A small class-conditioned image flow-matching model, trained from scratch: 12300 steps, 145000 training examples.
Rows from block 4 of a small class-conditioned image flow-matching model, named by matrix and row number. Rows with one number belong to one neuron. Each number is 500 + 40 x the weight over its row's rms, rounded and kept within 0 to 999. All counts start at 0. Numbers have three digits each.
After each neuron's rows are labels from the 100 images, of 14976 (inputs lightly noised), where the neuron reaches its highest value: "colour at peak" is the nearest of a few named colours to the mean colour under the peak. Only what is clearly more common there than usual is listed. The data: Sentinel-2 satellite tiles (TerraMesh).
# fc1: MLP up (model.blocks.4.mlp.fc1.weight, 480x160), inputs 108-159
# fc2: MLP down (model.blocks.4.mlp.fc2.weight, 160x480, transposed), outputs 108-159

fc1.150:621521512481506446485487449444497526486532529489482425504455495514501457510516508520519486461510546552528535472342473494503564463557495459501497547411538471
fc2.150:470471421455457513579504458455475571437516500579445506411503523548497477487486458510507516450485509463518458511503504547503523592518490555522555529434446487
colour at peak: grey

fc1.63:549481469491566446489532534491488561483488520519475384474492509468510507508477560548499545544556544507507542498454557507508550495549449526468436520413528448
fc2.63:477463478488464541539506551517479545450472444572527604552521507467541508525492486484510512496504521522470526515477497514513432561568509459505549570438518509
colour at peak: pink

fc1.100:580444515510504420517486493510478556506477487520509558481486532565431541507514481519566473540495439521504458431548509497486556452550443509494492493463483544
fc2.100:517562521512474532497531566534480474547495518488519477500527523529522524548549549368512524521488428568512479529509495521492505467483561450480495491464583569
colour at peak: grey

fc1.331:451520550493520541466559555490516432531530520491449489473491522465540495441459468489521454445463431562515551532481456557496512523449465542520471538420526468
fc2.331:460598515487584508521462473524553542510585498535480512506554423479459500458485540464493500459564520528573556592474498541506449539476577476529474549471495529
colour at peak: brown

fc1.215:473529448494563507549497553497577471514493468467533564529570409582538506476512510496534479510542431559531517585495573427510476503459527454486495473452528487
fc2.215:425438555519449487583498529506598472439487470563505449499476601542471538515493540468491499465519449503509470435474476469507547468474473566505492470420492542
colour at peak: pink

fc1.439:557558517496512471473548496493467507475470537513494454562550517481477512540510557488479485508545530539418457522526584553486510564531530485454454517516494481
fc2.439:464493491524529519506435473537444495503516474502514550498488484474546553498497489534496522491500505456495512510517459569489532535596532478413489499498533506
colour at peak: pink

fc1.193:510428558496453583498544480521498535489518480505574502465481560487538474470487537457573528513482454432512485545497542486424557546488484518590443511590434588
fc2.193:541526504571546432461466448490517494519494492485491485526512472415490473448505494502491516486478440488478413497543551470502483482635518476508477592551514536
colour at peak: pink

fc1.284:499465488450494469478504484582514488516491451518549461505494505482550506489517483490540549530474517530435454557509507519360536526533525492485485481527527635
fc2.284:495556530515455573502548480443554559510470498559510553500508522475553561513489523417548468503481465525519485550545525564510471511537504481480535499501496436
colour at peak: pink

fc1.433:448475483458503523531546484493551470526479487510490497531523602468399479503461420425465467484535488484537487432504437497504460510486443550506498543522483522
fc2.433:490523476510473504524416491532528500523541449480494503560586427473454536553510585526504438530443466478478539484575492509502491496505526477482505573523557426
colour at peak: brown

fc1.406:498465554463450486524481519581517466505510491577589527472460502532549504437508511515566467503488518440523508563482481501414557519484556484493470424541423454
fc2.406:535503529457534560444506525512462490524511507555496510513487450485473418520509433538484511477525452521491473472498516488480506511566557408503566600553496519
colour at peak: white

fc1.3:568481569509488490525507466506458499483430463591538504461526497536498533454425540537529463429481581473523559494432521527508498470506477454476499474456518539
fc2.3:518480450528550487490507501517527464467456507474523541493546553510543517429484542470500520472503517477485519510471442541508505510507567463626494489430527496
colour at peak: pink

fc1.464:523531536481474532500499489452537486530470522530588500544506521535514486412483551474561525491560480503422462528560527471420494453442467493480457455472509538
fc2.464:584505492507489633483544567536465512485533474546558548589492473480475504474486474497572505519501488549502405531487556502533442518601489465472510568528488484
colour at peak: white

fc1.255:501448448476519523467450566524530499543515477483442500486487538400518529428509519504434488516495532479545521555461481486564485428564525495527506494492389419
fc2.255:570460486536483466477517503513528495504494499501501498487483476386472506469478542484492456471517520502519436460580526515498558510647482506531438607486498461
colour at peak: black

fc1.23:490505494472511509540494558567523536566479510541493540492468496466543508517525472492485473525540546561516486563512579515511488603485479494580455473393548477
fc2.23:517488523506482469446429527521429516493475534517532485547447556455565497493571522496497479446453499484580522511528455452512504571481508524598538506425457475
colour at peak: white

fc1.17:471431498475483495485509515527488494559512479460492501530499547492476457503480464558524540473544524476387489458539502537480527484509460417503531472441496503
fc2.17:508511519523470477482497436430532490508498526512537508563480509488498475482459479436515479529489529589487513480601514424507564466518475536505505495492505514
colour at peak: pink

fc1.376:485479485446526494551499530568519487470529456463542506444458487515611546457490480439555500496485544480503519534491533507380502546474550488525471507495537620
fc2.376:465481588484527499515428489460501509540494509409491499391528510503540557502518483481522480490513482575498535515517495566506461437498521473486441571481510493
colour at peak: grey

fc1.47:525525521481514451511489446523450513546488478512499532409404604504569494475479443466502496532548515506458457493462456476508417509484483568546455504544516525
fc2.47:511465473490454494437459486516457482551494573485489515510524518497491485552466568450500500456472485454521497603530470575501485445496568475463492492456531477
colour at peak: brown

fc1.457:533487541452558480538460462449556545522524402544540505552527549517504509442537455402519535486470505495483449539503544503421516469525536477448478504501503606
fc2.457:524524513504531529471541562466493544543529457482505502568496519483486454507518546480496491510562484436508527493491497458503473516505490419450500463405496519
colour at peak: grey

fc1.147:518501550513514478531407469513448471471552549482505495449441490511502484609493606510543435570417463530455501512489488500490573480472388498492453520471486516
fc2.147:518497592482558510411435552479544497488529490487511508468430531550552480573459471475516539466496524557516515522532474544495459437501411527514492546433587480
colour at peak: brown

fc1.466:494456500523467501541488547539505511470593514557522529535579513523402492476544522462464550448507438534532489448487475483495567493471539478518481476533538483
fc2.466:493436461479516514450477456516524433483597505522473482462576475544394482471557481512483568468515467617486513470493572447519437528479509518463492497499565509
colour at peak: grey

fc1.362:482532406504524505512539518501547527524482475514502488454562482521491455428544470562485621513545485539466501493516545495499547478537528463474505485473441495
fc2.362:496436563504492589505456493601493477447495447491495515465549568477437463451519521490507542413430484486514463401500557497501470502508535524449496499485448430
colour at peak: pink

fc1.431:571483553507452489470429526461440489494495530430514551515510510499492540521524627473496493517513520584479496478498518513435477506480515481508430524558488535
fc2.431:435488523504458518480579511470491495519549456452477421433454440495424467501486543475492483518475530495387556551470468435496463499468524453506514509544468457
colour at peak: pink

fc1.196:477473560476507521461514508444546535476489511517482516516533468567442599544443535560489497490517565522502591542474593506499527499432512435511443507469513506
fc2.196:468499470517550517530457445446499595467533548490472536492535488483532601474517513419515548475503487510537357519480499545500484541460490506549544549469499482
colour at peak: pink; white

fc1.74:544510490481493470462464553495559514512499499510462496497494513525522444534537459440449473531509432535503503491477461485539364487564493619568476472520528493
fc2.74:523475474514487501506528617508570523440481493453524503475529479465505454477502506489526525485512529527532456538469454569515615548605482391499513539466549536
colour at peak: green

fc1.60:491527571502502434567454511480574470562452516501510458527472558505516462493599453469527598410484532575518477523484460497503574558532503482548471480511490500
fc2.60:551498479568475537450492489444557530506506487549464429545496522467513492504478464472479433535539448539501476503486488463492515507451537463458559513677466518
colour at peak: white

fc1.381:518487569454532499519501513418492550571464474516455492508540436505488501492498534530422461529529499533485505564491519489505485498509539526467474465514472347
fc2.381:463553574503520483546482461509565449500475495532515530472499505501517494566521543457488450534479500474511526488501479444527550511474564486466494536508465463
colour at peak: brown

fc1.136:558531509512483444518486548529544454541487467482503494486517523554482502530514463481395506482485522528549588526498523529505471500483494477518421569387503504
fc2.136:502476532505565586510441497443502437476510551469454467551561445525476472519461448500517468467553492588524480444513488496494539430462491505529418519413492485
colour at peak: grey

fc1.360:432473556491523524541499461504525503493612463512526477537483483562484498508485454524519501495528549547527455485489460457490520543521478523513471548452545471
fc2.360:498456526474508495451500530512468530485538519565508551454468523475573576520459487479525514500485498486537539489438532623475513499537486391454436477365521502
colour at peak: pink

fc1.78:468473469504511541619432482463496545487440473501495545444490523621509554497512557461505481472479563454469492545498517460495496566486540480552503469505424511
fc2.78:450481517511479428500524510474537463499521534534470454513504548541544557478504491544480569526525471467422449501429524510469535468465523555475527472494477520
colour at peak: pink

fc1.177:540549592435491471428503467500424508468468512505477437503507538584525475480510521495523465460542441517466468513510464494512415487548499576556496433460512506
fc2.177:506458494465476527482540516439439438457540540504538489504495508542481483432487523534513470479496500518488527505536486524495521529505524478545494543528465509
colour at peak: green

fc1.364:480487617451505598505530530513558490494520509476513512490468472454526572424501512524544548533504509479548445569547527459534511488527478512532495527439442456
fc2.364:456542415521484463470519462527523487532488509478502508471462494481485489455506521467492441525492527474510469532724443399490548432544488488477503520453466541
colour at peak: cyan

fc1.288:538469503495486489501462426493553537536523489444493484503568537484474494530532558515521574565481441611539485557449442481477520528522553470535421493515514521
fc2.288:520517549549424493486518423481450549507445520515450437525461542484563531455492459503480474458469445535499479491511495439503522486444467480528522507612490510
colour at peak: pink

fc1.429:529486538507503619491603484504507476558585471528511486487493426480535454494458520510530523526504456492460447495541584530499557523526450487554471387509529537
fc2.429:376506500531421535472590556505490511532487499504516480489491491535503509530490482467492479505530509573532426540470499401456574503561491515390535512413510542
colour at peak: white

fc1.202:597495484489497468476490546511563564475434518505520503483469510501516537487499539517502463513494558530483671474414494499471533490507456421496484522464510476
fc2.202:451459466462536564529559512502525564441580468493473472500505525502474564571455542385490526496454487543537508539428506492491515543503460490453548484526501516
colour at peak: white; pink

fc1.334:527537540485465506509483532499494491498466528542494503510446484542463526579498519443522418511477561499539538443517484502523418456484524584527452463550507463
fc2.334:498505479520477517538500514503476446526432483458503495473531558492503486471532471525486525458414535450441511469489506456500551497489565457501498410562486518
colour at peak: green

fc1.437:530491543506460472546491529432510578536427498514450485529501481503526590521511554549479511479536545547511480477493607494496509494517544503496441553508568491
fc2.437:448458464498538483468546528443459490522478482477476531549475508492574536475428448466521514500508510552542424499464495489480500476484489475481475459507513553
colour at peak: pink; white

fc1.462:564426512432465463482499512562508531512463518570496466459475540489505505460544528440501493481542458523553476438466513448473530473517465506514522534519434504
fc2.462:478511524414528443522512519534526518535508472480567506505490494600476495547520497565551505456538483505455473446443452480504570506487490554418532627506579501
colour at peak: white; pink

fc1.70:544574478496481392493477558554512454494473535527472547472472451469526519446517465499478537486510508530506491530526618535504451524519537483561463549528465537
fc2.70:454446472523495600524537575584538457486474434518497435550531572512425509527473488512495507466489534482427483431540453507538493491491474474587459566538469563
colour at peak: white

fc1.11:492547508494428435474454450464612538498441493524526461438501483543493475543523476477504554465492545528525452478520457511555559498508415507527440521504512494
fc2.11:537480508505571475442491431473578515506484513511468513512483510561455444484497555493495482439476519530510513421566509512512463507463559514516459539487497469
colour at peak: grey

fc1.289:575452586504474415557557452446451491470551465496476532514504534539565529549488540462477490521517469525454508489533527491436445527471513492442433534479418527
fc2.289:483545518524514579463443519544530445461460530432500528419519560506516455479504508451517499487449477472500493529507416510485503469462422447413600483490500474
colour at peak: pink

fc1.145:500377449493455462509456473458417521563521515424473515419459535341488488535503574502539465481501537505572506455501513515433540504604553548509494539480472488
fc2.145:484555504466534513530511554456458541499519431546464476517486487433491453458541492567447461523516532472509529543600459493533445567539488468511539497464496474
colour at peak: grey

fc1.29:488437469475572569598563487525510564549535448449509469525461437543500493449441483480504514541501566494403580528407541478504449542510530553499443519466496527
fc2.29:486519465496485481473573552449480523535534531521483501533497589491482512459520529488527520449484493519519421509452534512480567446507412484426550516578544504
colour at peak: pink

fc1.221:513535462479459524450572457482534487562536445544487493529488512462483499538529428468477486516498466483478417525515516480538531467466425473524483489472514504
fc2.221:521460500464472484526500420544469504507424515481504432521537474546514502528469417541490440466544485475496427516555495517523489541460536533564453572517548477
colour at peak: black

fc1.171:557505501472473494544511456562489477457460529494516486434481499494537502553498516499524504523517522553438483491490517502414523542487448535509421514519560556
fc2.171:627504444558473468488494467517522494477478490416502516544484522408504494429490488473585471452508536530515473480622517496504527456559459403454423593490464485
colour at peak: pink

fc1.206:531551532494536464521536490593504515519441435592530492442430506502592532464496510578519539522552477476499482489484423502515415528461449461512396508562483505
fc2.206:535515463539481510543471483580477510598551558485537508487622507530435420520450560392516497491528451480449486541475526540496507427500548511526495502463553493
colour at peak: brown

fc1.75:511488417472551429492441554546525479533513488473445479550513552505519579482489494528458472531497529526431507529454480545506433468572504518426502461447520479
fc2.75:517461503488476536458532546506504488504473498451508496506484517476487511526496512498513487477521508503537411512515503502512593497617508487444575566503507525
colour at peak: black

fc1.212:469489522478577466578497450501599553553563395446468506489599537509475473481542557452519503552434465554474497472486422435492571486562496482497449524551411472
fc2.212:590515500504447576516473498512469546537445546487498555477427467484510511440452532485488481444494502506557414504526551459500465474377498496587460507493564446
colour at peak: pink

fc1.120:566455512474479528515476499473535520517518452448496523504536505479529506508510543421480472529450562489460562547475447405480513567494510426590467524507480514
fc2.120:496517456582438481583454485513503530529481520619478426500480562457492541488501426440517550503429556432540483518481558508490555467521475459512495470541497483
colour at peak: white; pink

fc1.125:529527472504501489465489577499440528517502497531514531492486505563520440503544536532484469511488504504464524503470473569514424500563470527505483440514487466
fc2.125:577566433518467437493504505511632607452474502483507515503528484449509574457525454519492507457511459485468492536530508473532588532512473463473446530468535446
colour at peak: green

fc1.273:511501458458515414494521598524503469485522514517513454574516477489505479498477528472479537536513478553469530508457503501480505497461509448615469534419461481
fc2.273:402495547472497510549550634496504506515513475401476522459544499547500544507460485484493484562492510542508449552476483524483544403458498518514455610416503467
colour at peak: white; pink

fc1.240:476513488468499536479538524436509542560552532506487512598488523563532422556505445443537484447540535469498530539460501433489419523510491508513473510555534510
fc2.240:487449568465496450584483455516430567446495523504522541472530414523507441593540509511518478472554528572560469466542565557514472552477523501512466556492532517
colour at peak: pink

fc1.218:511494582503497480536494528482515450568467480501541519563457511510428519507434385466507522466659479482483523546390511496537533471462600467516484457529537488
fc2.218:511515485496495515502499490543502532417480470491520493483496408497489501500486467539499540573404433521483530536463512475487499414487540511515487462499497539
colour at peak: grey

fc1.39:452528530498607538496474465478574446455472576446468502510507479459495523511540483540507440496498512560490496523537480554505474486512536554534487529485571540
fc2.39:439498538511465465488525420519468510497447538596495532484502423493468547534543574497498467510515389490546506489545487534502491583515474431499499526520531556
colour at peak: brown

fc1.348:548500548503484559457507508479531512536519484533550526505517455481522524470490493483518484503567527521449497536461502480507472500566487500527514486500497493
fc2.348:496469555496441501477529573518511532519522506390481469524506547498521512497496467475496500477404525519529405478506576439488488453577474511393500514512532521
colour at peak: green

fc1.88:518528500486515586477471467461457554514461482526517465465531528527500516536517514474404509509557557498523483430484571535511490512477484470538394461555515510
fc2.88:492491527478467421528508485518464539601524492483545524550434476530539512540438443511527406509561588492484498533560389547525506543489533529532489519485557475
colour at peak: black

fc1.191:447527392443592463521448505544566473511482488441469516535499501481465527551533441517480467505432545516411492463486484527530413520530537536432508480491603497
fc2.191:665481520539505420495512497472512496502436519514505505453519507349517496488479521506490528461531458541514435470490517510499534475619490522536478503508558507
colour at peak: black

fc1.52:464500504462512494488556523527455472511530452527560502491431527570564460439470496507546486478511478484490482525488581521443557561456515511523440425535535595
fc2.52:562486476497464520474538491509538527526512476513485488461467444437497517507462502502528458499531478516523409500498527474520600560648505467463489570443502505
colour at peak: white

fc1.159:420504446440553580507505504482526490557495454469536524560500558461492508479495483518486491457481499489489457493468504502484434444500536550490505478499502499
fc2.159:616549477526492453498542431523526454478493471576475508481514484388481467517485503544464525480519463486500526504513449485459520505591494415516475466492494523
colour at peak: black

fc1.423:503515445461467494485466531509439461450501532473488525471483525535503442520534520500521526526472452496498514501460454535528442470532406555545455468516510467
fc2.423:536482530537529469557527568496589490529505499481511492541533410443500534570490482556493485530518468453546517539513451502540510428510484424569488583524553466
colour at peak: green

fc1.474:535481487452553548520554555481533528498542454486498514509496499486525480453496431484448506519477471481509518501458453474507456484491513474563506380495561479
fc2.474:521465485526472558516524489530468466532539484498517520555477528518482574476467522517479521498510482476486482501494554512499446516576497506435333631509489490
colour at peak: black; green