A small class-conditioned image flow-matching model, trained from scratch: 64-pixel images, width 160.
Rows from block 4 of a small class-conditioned image flow-matching model, named by matrix and row number. Rows with one number belong to one neuron. Each number is 200 + 30 x the weight over its row's rms, rounded and kept within 0 to 999. All counts start at 0.
After each neuron's rows are labels from the 100 images, of 14976 (inputs lightly noised), where the neuron reaches its highest value: "peak on" is the class under the peak. Only what is clearly more common there than usual is listed. The data: Sentinel-2 satellite tiles (TerraMesh). In brackets: how many of the 100.
# fc1: MLP up (model.blocks.4.mlp.fc1.weight, 480x160), inputs 108-159
# fc2: MLP down (model.blocks.4.mlp.fc2.weight, 160x480, transposed), outputs 108-159

fc1.444,165,171,160,172,236,181,166,183,185,232,251,182,241,186,191,192,180,213,192,211,197,214,236,235,205,185,160,200,168,155,193,116,200,189,159,210,207,163,173,230,237,212,169,177,221,207,189,202,218,213,188,183
fc2.444,337,218,204,213,239,186,188,213,206,196,186,170,192,158,234,232,210,224,211,187,193,144,218,209,212,196,225,241,186,179,180,200,174,201,219,188,170,201,237,236,193,155,189,260,188,222,287,206,208,179,247,162
peak on: water (28)

fc1.131,289,194,199,200,195,135,182,194,138,164,196,193,209,143,184,220,216,195,174,202,216,218,198,190,175,205,247,228,189,234,165,231,197,200,272,251,188,210,236,238,205,193,171,260,226,174,210,210,206,169,146,191
fc2.131,156,187,189,184,211,251,177,180,142,210,221,178,164,230,189,257,196,216,218,178,171,218,172,193,160,175,216,242,188,128,197,246,197,244,116,205,220,236,182,186,204,240,201,210,204,198,204,234,177,193,195,188
peak on: snow or ice (41)

fc1.336,205,212,151,188,240,196,208,206,181,210,208,222,205,174,164,304,233,201,187,219,196,83,239,245,177,203,221,211,198,201,226,221,178,182,158,173,188,181,162,177,210,212,197,212,168,208,182,165,227,150,201,177
fc2.336,201,172,209,155,192,158,171,184,192,182,200,157,235,184,231,210,191,201,141,224,162,206,206,180,314,168,209,118,192,210,203,209,186,188,180,228,213,169,221,178,197,206,190,212,216,182,178,166,248,138,218,216
peak on: clouds (30)

fc1.320,231,214,185,170,236,215,174,176,225,195,222,255,172,194,169,242,200,232,215,222,185,216,163,219,245,215,254,182,198,191,182,241,128,206,197,186,163,219,186,254,206,147,186,220,263,211,212,152,190,204,170,189
fc2.320,190,182,243,222,179,171,227,138,226,221,186,217,189,248,251,201,192,226,212,197,157,185,205,196,173,174,229,157,220,205,215,274,216,167,240,188,217,221,241,188,202,191,217,212,157,253,182,163,190,182,225,195
peak on: crops (39); water (37)

fc1.21,150,201,202,216,195,209,201,208,151,179,254,221,267,247,142,233,228,240,217,223,144,238,156,207,268,300,197,172,211,178,194,213,229,209,215,235,232,160,196,231,226,161,158,200,207,176,224,186,203,193,201,213
fc2.21,199,168,229,197,227,193,225,193,167,187,167,208,192,249,136,189,184,187,173,187,150,216,188,201,217,270,207,214,205,213,144,194,214,174,176,229,136,165,146,204,202,216,147,211,247,243,228,180,202,161,195,245
peak on: built area (25)

fc1.86,164,138,261,208,186,191,182,212,163,206,197,172,244,151,209,221,185,236,235,221,228,146,183,242,176,215,192,218,182,222,251,164,174,182,173,260,143,177,183,209,193,201,160,192,199,187,206,201,159,165,124,181
fc2.86,184,212,172,178,190,234,206,151,150,193,188,240,199,191,223,190,170,193,159,261,170,171,153,199,221,254,197,222,224,208,231,222,219,192,184,231,173,220,172,188,190,167,151,192,166,222,252,185,172,202,219,205
peak on: snow or ice (35)

fc1.214,229,142,176,186,210,190,182,192,173,193,204,192,309,201,232,223,209,186,212,182,262,189,217,234,261,145,207,159,177,206,167,227,191,167,145,193,167,160,209,193,228,180,230,221,236,262,261,136,192,214,221,236
fc2.214,211,251,163,222,223,181,172,202,208,192,251,182,260,219,139,187,200,208,245,179,207,189,213,146,134,246,258,183,189,161,186,205,172,135,268,206,233,187,205,203,204,195,201,188,140,194,225,201,186,199,223,147
peak on: crops (39)

fc1.294,235,171,218,223,187,178,225,171,221,211,180,231,213,184,205,220,209,251,119,220,174,227,227,249,193,184,206,173,166,216,205,213,221,183,193,206,178,218,168,177,206,214,237,216,226,182,289,168,221,219,157,216
fc2.294,248,196,204,212,175,167,254,228,198,192,160,223,193,203,188,186,190,138,221,204,180,221,195,209,225,154,173,238,209,196,225,213,201,159,165,195,202,211,243,177,212,228,164,195,167,201,242,161,161,251,253,164
peak on: clouds (48)

fc1.346,257,168,230,178,210,197,199,138,221,237,212,259,158,170,216,202,193,219,218,120,234,170,206,229,213,202,207,161,170,195,249,225,181,227,192,201,208,171,202,166,212,154,190,201,171,258,221,150,185,221,181,235
fc2.346,211,184,190,189,177,156,183,172,163,215,165,183,137,225,180,228,203,195,237,243,229,201,198,177,142,185,211,231,209,198,164,203,159,223,203,224,193,187,168,210,189,230,191,202,245,229,215,228,210,181,216,226
peak on: crops (41)

fc1.219,222,178,272,185,181,168,229,197,225,166,182,175,231,210,194,253,209,209,222,225,225,210,214,212,166,172,162,156,204,245,192,190,232,206,263,197,225,139,192,182,217,169,220,215,205,269,241,175,175,214,244,218
fc2.219,177,196,171,205,159,202,209,165,202,195,196,160,181,128,169,223,193,252,219,179,233,198,199,189,237,234,164,175,189,190,162,152,205,191,170,217,147,261,208,236,207,196,175,203,175,237,176,250,263,136,146,213
peak on: crops (47); water (39)

fc1.226,243,199,207,184,163,170,248,206,284,191,185,169,201,177,274,179,206,232,218,182,175,139,236,212,176,195,213,218,210,207,176,230,185,187,221,191,253,173,231,204,202,210,223,218,205,192,229,170,232,145,220,208
fc2.226,218,231,164,225,237,170,223,251,205,147,237,166,208,249,163,250,177,237,236,234,218,170,144,215,231,214,189,182,195,231,205,248,210,194,179,181,157,200,190,244,193,204,155,177,210,220,144,195,206,190,154,226
peak on: crops (48); snow or ice (32)

fc1.223,221,241,204,184,229,188,215,172,146,172,257,209,221,207,191,242,205,212,161,211,175,234,206,182,163,222,193,187,235,167,197,239,238,199,205,246,221,186,235,212,198,161,247,197,206,150,157,125,205,226,167,211
fc2.223,202,230,154,198,194,252,202,205,174,223,216,187,193,193,200,200,214,204,203,241,193,149,122,213,217,212,239,168,218,233,197,177,226,251,134,193,202,203,223,218,186,173,205,241,203,176,160,208,235,187,204,233
peak on: crops (57); snow or ice (36)

fc1.411,248,176,229,212,179,202,151,235,197,201,206,201,231,227,176,218,220,182,167,153,227,225,205,199,195,219,241,158,237,222,222,192,211,222,180,188,230,205,187,152,179,192,169,178,262,170,192,213,231,182,142,156
fc2.411,177,152,258,190,209,196,223,232,154,158,189,220,180,195,140,164,207,192,145,133,189,233,243,187,173,191,148,159,174,214,236,191,213,161,215,181,251,235,218,252,209,223,164,181,229,207,206,243,216,238,180,190
peak on: clouds (30)

fc1.119,217,187,174,195,237,188,207,173,177,193,234,190,224,200,180,207,176,204,171,166,197,151,177,205,181,219,252,204,202,164,251,207,170,170,146,224,252,190,193,262,220,215,195,228,198,274,173,147,227,192,223,226
fc2.119,253,203,212,201,172,233,186,205,167,157,220,217,230,220,184,209,212,225,208,186,262,189,192,227,202,203,245,206,162,191,190,164,172,159,168,209,187,219,246,188,223,162,143,226,233,197,145,192,247,231,166,196
peak on: crops (42)

fc1.45,196,199,229,173,183,129,243,170,244,177,196,183,282,175,190,200,228,175,227,249,206,174,236,185,228,208,219,176,193,220,176,203,212,208,231,181,217,159,175,209,188,208,196,236,202,210,218,204,241,191,185,208
fc2.45,277,192,198,225,278,225,196,194,222,175,218,183,179,205,197,167,173,197,146,215,211,173,234,218,183,191,244,202,196,206,190,217,209,170,179,260,177,147,185,179,185,190,159,233,238,154,199,253,237,224,172,190
peak on: clouds (26)

fc1.407,204,210,153,194,206,117,183,171,193,215,188,198,259,197,215,210,152,207,211,226,222,220,192,195,236,201,147,201,160,134,204,201,234,226,150,234,186,176,207,179,205,167,206,206,222,262,146,160,241,220,219,144
fc2.407,253,166,214,232,188,248,152,227,221,201,193,199,221,217,178,162,226,198,247,186,184,180,195,190,178,174,152,185,204,218,185,203,197,236,222,201,211,164,212,189,183,231,204,259,213,130,171,131,254,238,210,190
peak on: trees (49)

fc1.182,189,209,196,173,230,191,204,202,203,186,251,242,193,129,188,150,193,195,215,171,175,268,173,196,187,205,181,198,195,185,227,141,173,229,204,164,210,229,205,206,197,164,193,141,206,174,212,211,183,196,221,157
fc2.182,210,222,225,218,170,202,209,143,169,140,225,227,223,170,221,258,209,228,192,183,226,235,185,169,207,237,189,207,190,247,172,204,262,225,210,150,199,232,218,208,196,203,198,164,205,230,200,217,216,210,155,195
peak on: crops (43)

fc1.475,192,248,191,221,223,215,167,234,185,187,213,195,194,202,202,199,170,175,222,228,151,219,167,214,227,202,211,225,155,213,217,176,194,238,184,164,204,207,214,259,259,203,179,243,198,183,179,177,191,187,240,197
fc2.475,232,202,223,214,228,198,202,155,238,157,208,266,212,196,203,175,188,222,179,196,162,235,195,162,186,198,176,218,234,189,211,165,186,202,228,210,247,191,202,230,217,234,175,211,220,292,192,191,188,259,206,184
peak on: built area (32)

fc1.152,237,166,180,198,164,271,188,215,149,167,210,207,227,165,141,204,181,160,119,199,188,185,225,189,220,219,138,191,203,193,202,199,202,184,228,184,192,189,196,179,204,252,222,175,183,180,257,160,226,220,155,191
fc2.152,270,181,171,236,211,126,197,188,154,215,183,202,189,212,221,179,205,269,265,213,204,149,210,145,205,200,186,204,210,191,180,215,215,219,225,216,198,255,197,232,204,193,230,229,189,250,190,150,270,177,221,156
peak on: clouds (35); built area (28)

fc1.254,197,264,250,209,176,185,217,181,179,200,207,169,193,192,257,174,203,217,172,131,215,232,191,229,227,235,214,201,207,121,173,200,159,169,198,239,217,219,175,205,174,215,237,183,210,151,193,195,160,204,202,166
fc2.254,212,195,191,188,215,208,248,169,203,140,190,215,161,188,272,220,214,199,205,207,188,200,211,242,232,225,164,195,195,164,162,195,260,194,135,211,197,213,184,191,184,174,256,207,204,256,191,208,188,218,158,189
peak on: snow or ice (42)

fc1.248,188,156,198,179,168,242,207,193,204,167,176,214,256,240,161,183,194,203,188,184,210,137,199,146,214,196,190,167,177,181,237,214,216,235,204,184,169,221,226,152,222,232,202,209,184,183,241,172,201,304,219,201
fc2.248,189,221,245,195,229,173,205,234,146,216,179,216,250,216,218,229,218,170,215,250,180,224,182,191,241,220,142,223,184,188,183,144,193,188,188,233,203,249,240,144,197,162,183,174,246,235,224,180,229,199,226,201
peak on: clouds (26)

fc1.366,229,148,237,217,213,209,184,221,195,264,131,169,239,190,184,208,190,180,221,173,229,162,196,205,148,232,236,246,205,208,222,182,235,160,183,191,156,240,169,167,197,216,203,213,153,178,228,187,160,178,190,247
fc2.366,176,167,153,215,186,127,183,189,223,192,215,258,263,170,199,211,187,204,215,191,199,176,233,175,176,229,187,168,198,145,265,228,212,176,184,181,132,211,201,206,183,219,241,186,182,247,224,236,161,193,264,224
peak on: rangeland (45)

fc1.361,212,174,208,149,176,206,178,196,197,231,174,205,213,223,217,257,177,200,210,218,211,163,170,207,223,168,247,175,209,206,180,215,178,184,218,188,148,149,216,186,209,238,162,204,194,264,277,137,184,190,179,217
fc2.361,174,203,215,217,232,237,188,201,189,203,178,148,204,207,167,123,209,173,221,181,165,162,209,183,169,218,245,191,195,170,237,213,266,191,231,172,196,189,160,186,198,173,221,211,178,142,276,164,184,235,216,187
peak on: built area (41)

fc1.112,215,119,218,172,197,247,199,150,235,223,166,191,210,213,175,186,173,178,240,203,235,122,229,248,152,208,227,187,185,259,162,192,184,194,219,205,164,137,205,181,208,193,164,219,213,253,220,216,189,207,160,296
fc2.112,149,170,217,232,210,96,179,249,215,213,202,186,195,161,212,181,179,171,208,207,237,186,190,205,233,198,218,175,192,184,185,194,192,187,177,187,200,175,142,220,179,281,240,248,200,215,163,239,247,170,270,156
peak on: snow or ice (37)

fc1.461,184,216,197,201,192,239,209,219,168,199,182,184,183,200,192,215,206,232,209,205,212,242,188,179,183,165,240,142,211,209,203,217,194,183,176,218,245,210,259,214,194,180,247,163,220,241,243,162,195,196,160,196
fc2.461,154,206,171,170,232,216,220,134,138,170,143,229,198,207,213,191,162,196,214,222,212,165,190,219,223,210,179,197,204,191,210,215,162,203,171,197,209,201,199,210,190,126,213,229,205,201,221,209,221,224,215,197
peak on: crops (67)

fc1.132,179,232,183,188,179,218,203,213,257,205,202,143,200,215,208,179,179,200,221,206,148,159,223,145,248,209,208,205,148,175,202,197,188,238,269,254,218,170,184,183,210,244,182,205,222,150,191,164,203,235,296,174
fc2.132,228,232,199,231,227,144,229,231,200,185,140,187,241,181,185,208,196,230,192,188,202,168,187,194,176,226,274,185,194,203,188,220,196,131,198,202,164,164,240,203,194,165,220,229,200,234,211,212,264,242,208,190
peak on: snow or ice (38)

fc1.267,196,153,226,171,229,170,215,219,244,235,230,225,225,208,175,175,177,193,222,209,186,170,232,223,155,187,176,214,164,207,202,176,195,220,161,236,160,168,169,213,215,151,235,198,233,209,201,207,80,171,177,205
fc2.267,243,183,199,197,219,120,183,214,171,236,192,144,192,202,204,205,181,202,256,190,219,154,162,171,201,197,251,207,203,193,163,208,174,212,207,177,171,247,209,225,173,177,222,283,244,162,241,155,248,187,182,209
peak on: water (60)

fc1.414,145,190,174,167,204,248,211,213,222,137,239,168,227,213,195,202,183,209,255,168,209,155,199,158,189,235,231,160,182,180,240,193,223,184,188,207,229,156,231,146,199,194,235,190,237,173,209,211,169,227,170,151
fc2.414,222,182,246,194,210,201,187,219,180,238,194,174,194,229,201,187,204,179,242,202,206,162,217,200,172,216,205,186,219,210,187,210,221,226,241,200,181,251,205,159,216,213,206,234,195,192,142,163,275,217,182,205
peak on: water (74)

fc1.328,179,194,168,174,248,207,204,214,203,203,208,248,192,191,145,184,197,159,195,176,207,212,183,197,229,208,164,222,197,153,177,239,181,191,177,216,228,229,207,195,204,187,203,181,189,200,235,194,155,175,239,217
fc2.328,175,194,152,243,128,187,214,162,223,205,243,144,170,177,232,244,197,214,191,197,239,184,199,186,243,202,169,197,186,215,206,189,216,199,193,245,160,202,225,202,187,234,178,175,226,224,188,242,146,161,182,195
peak on: crops (43)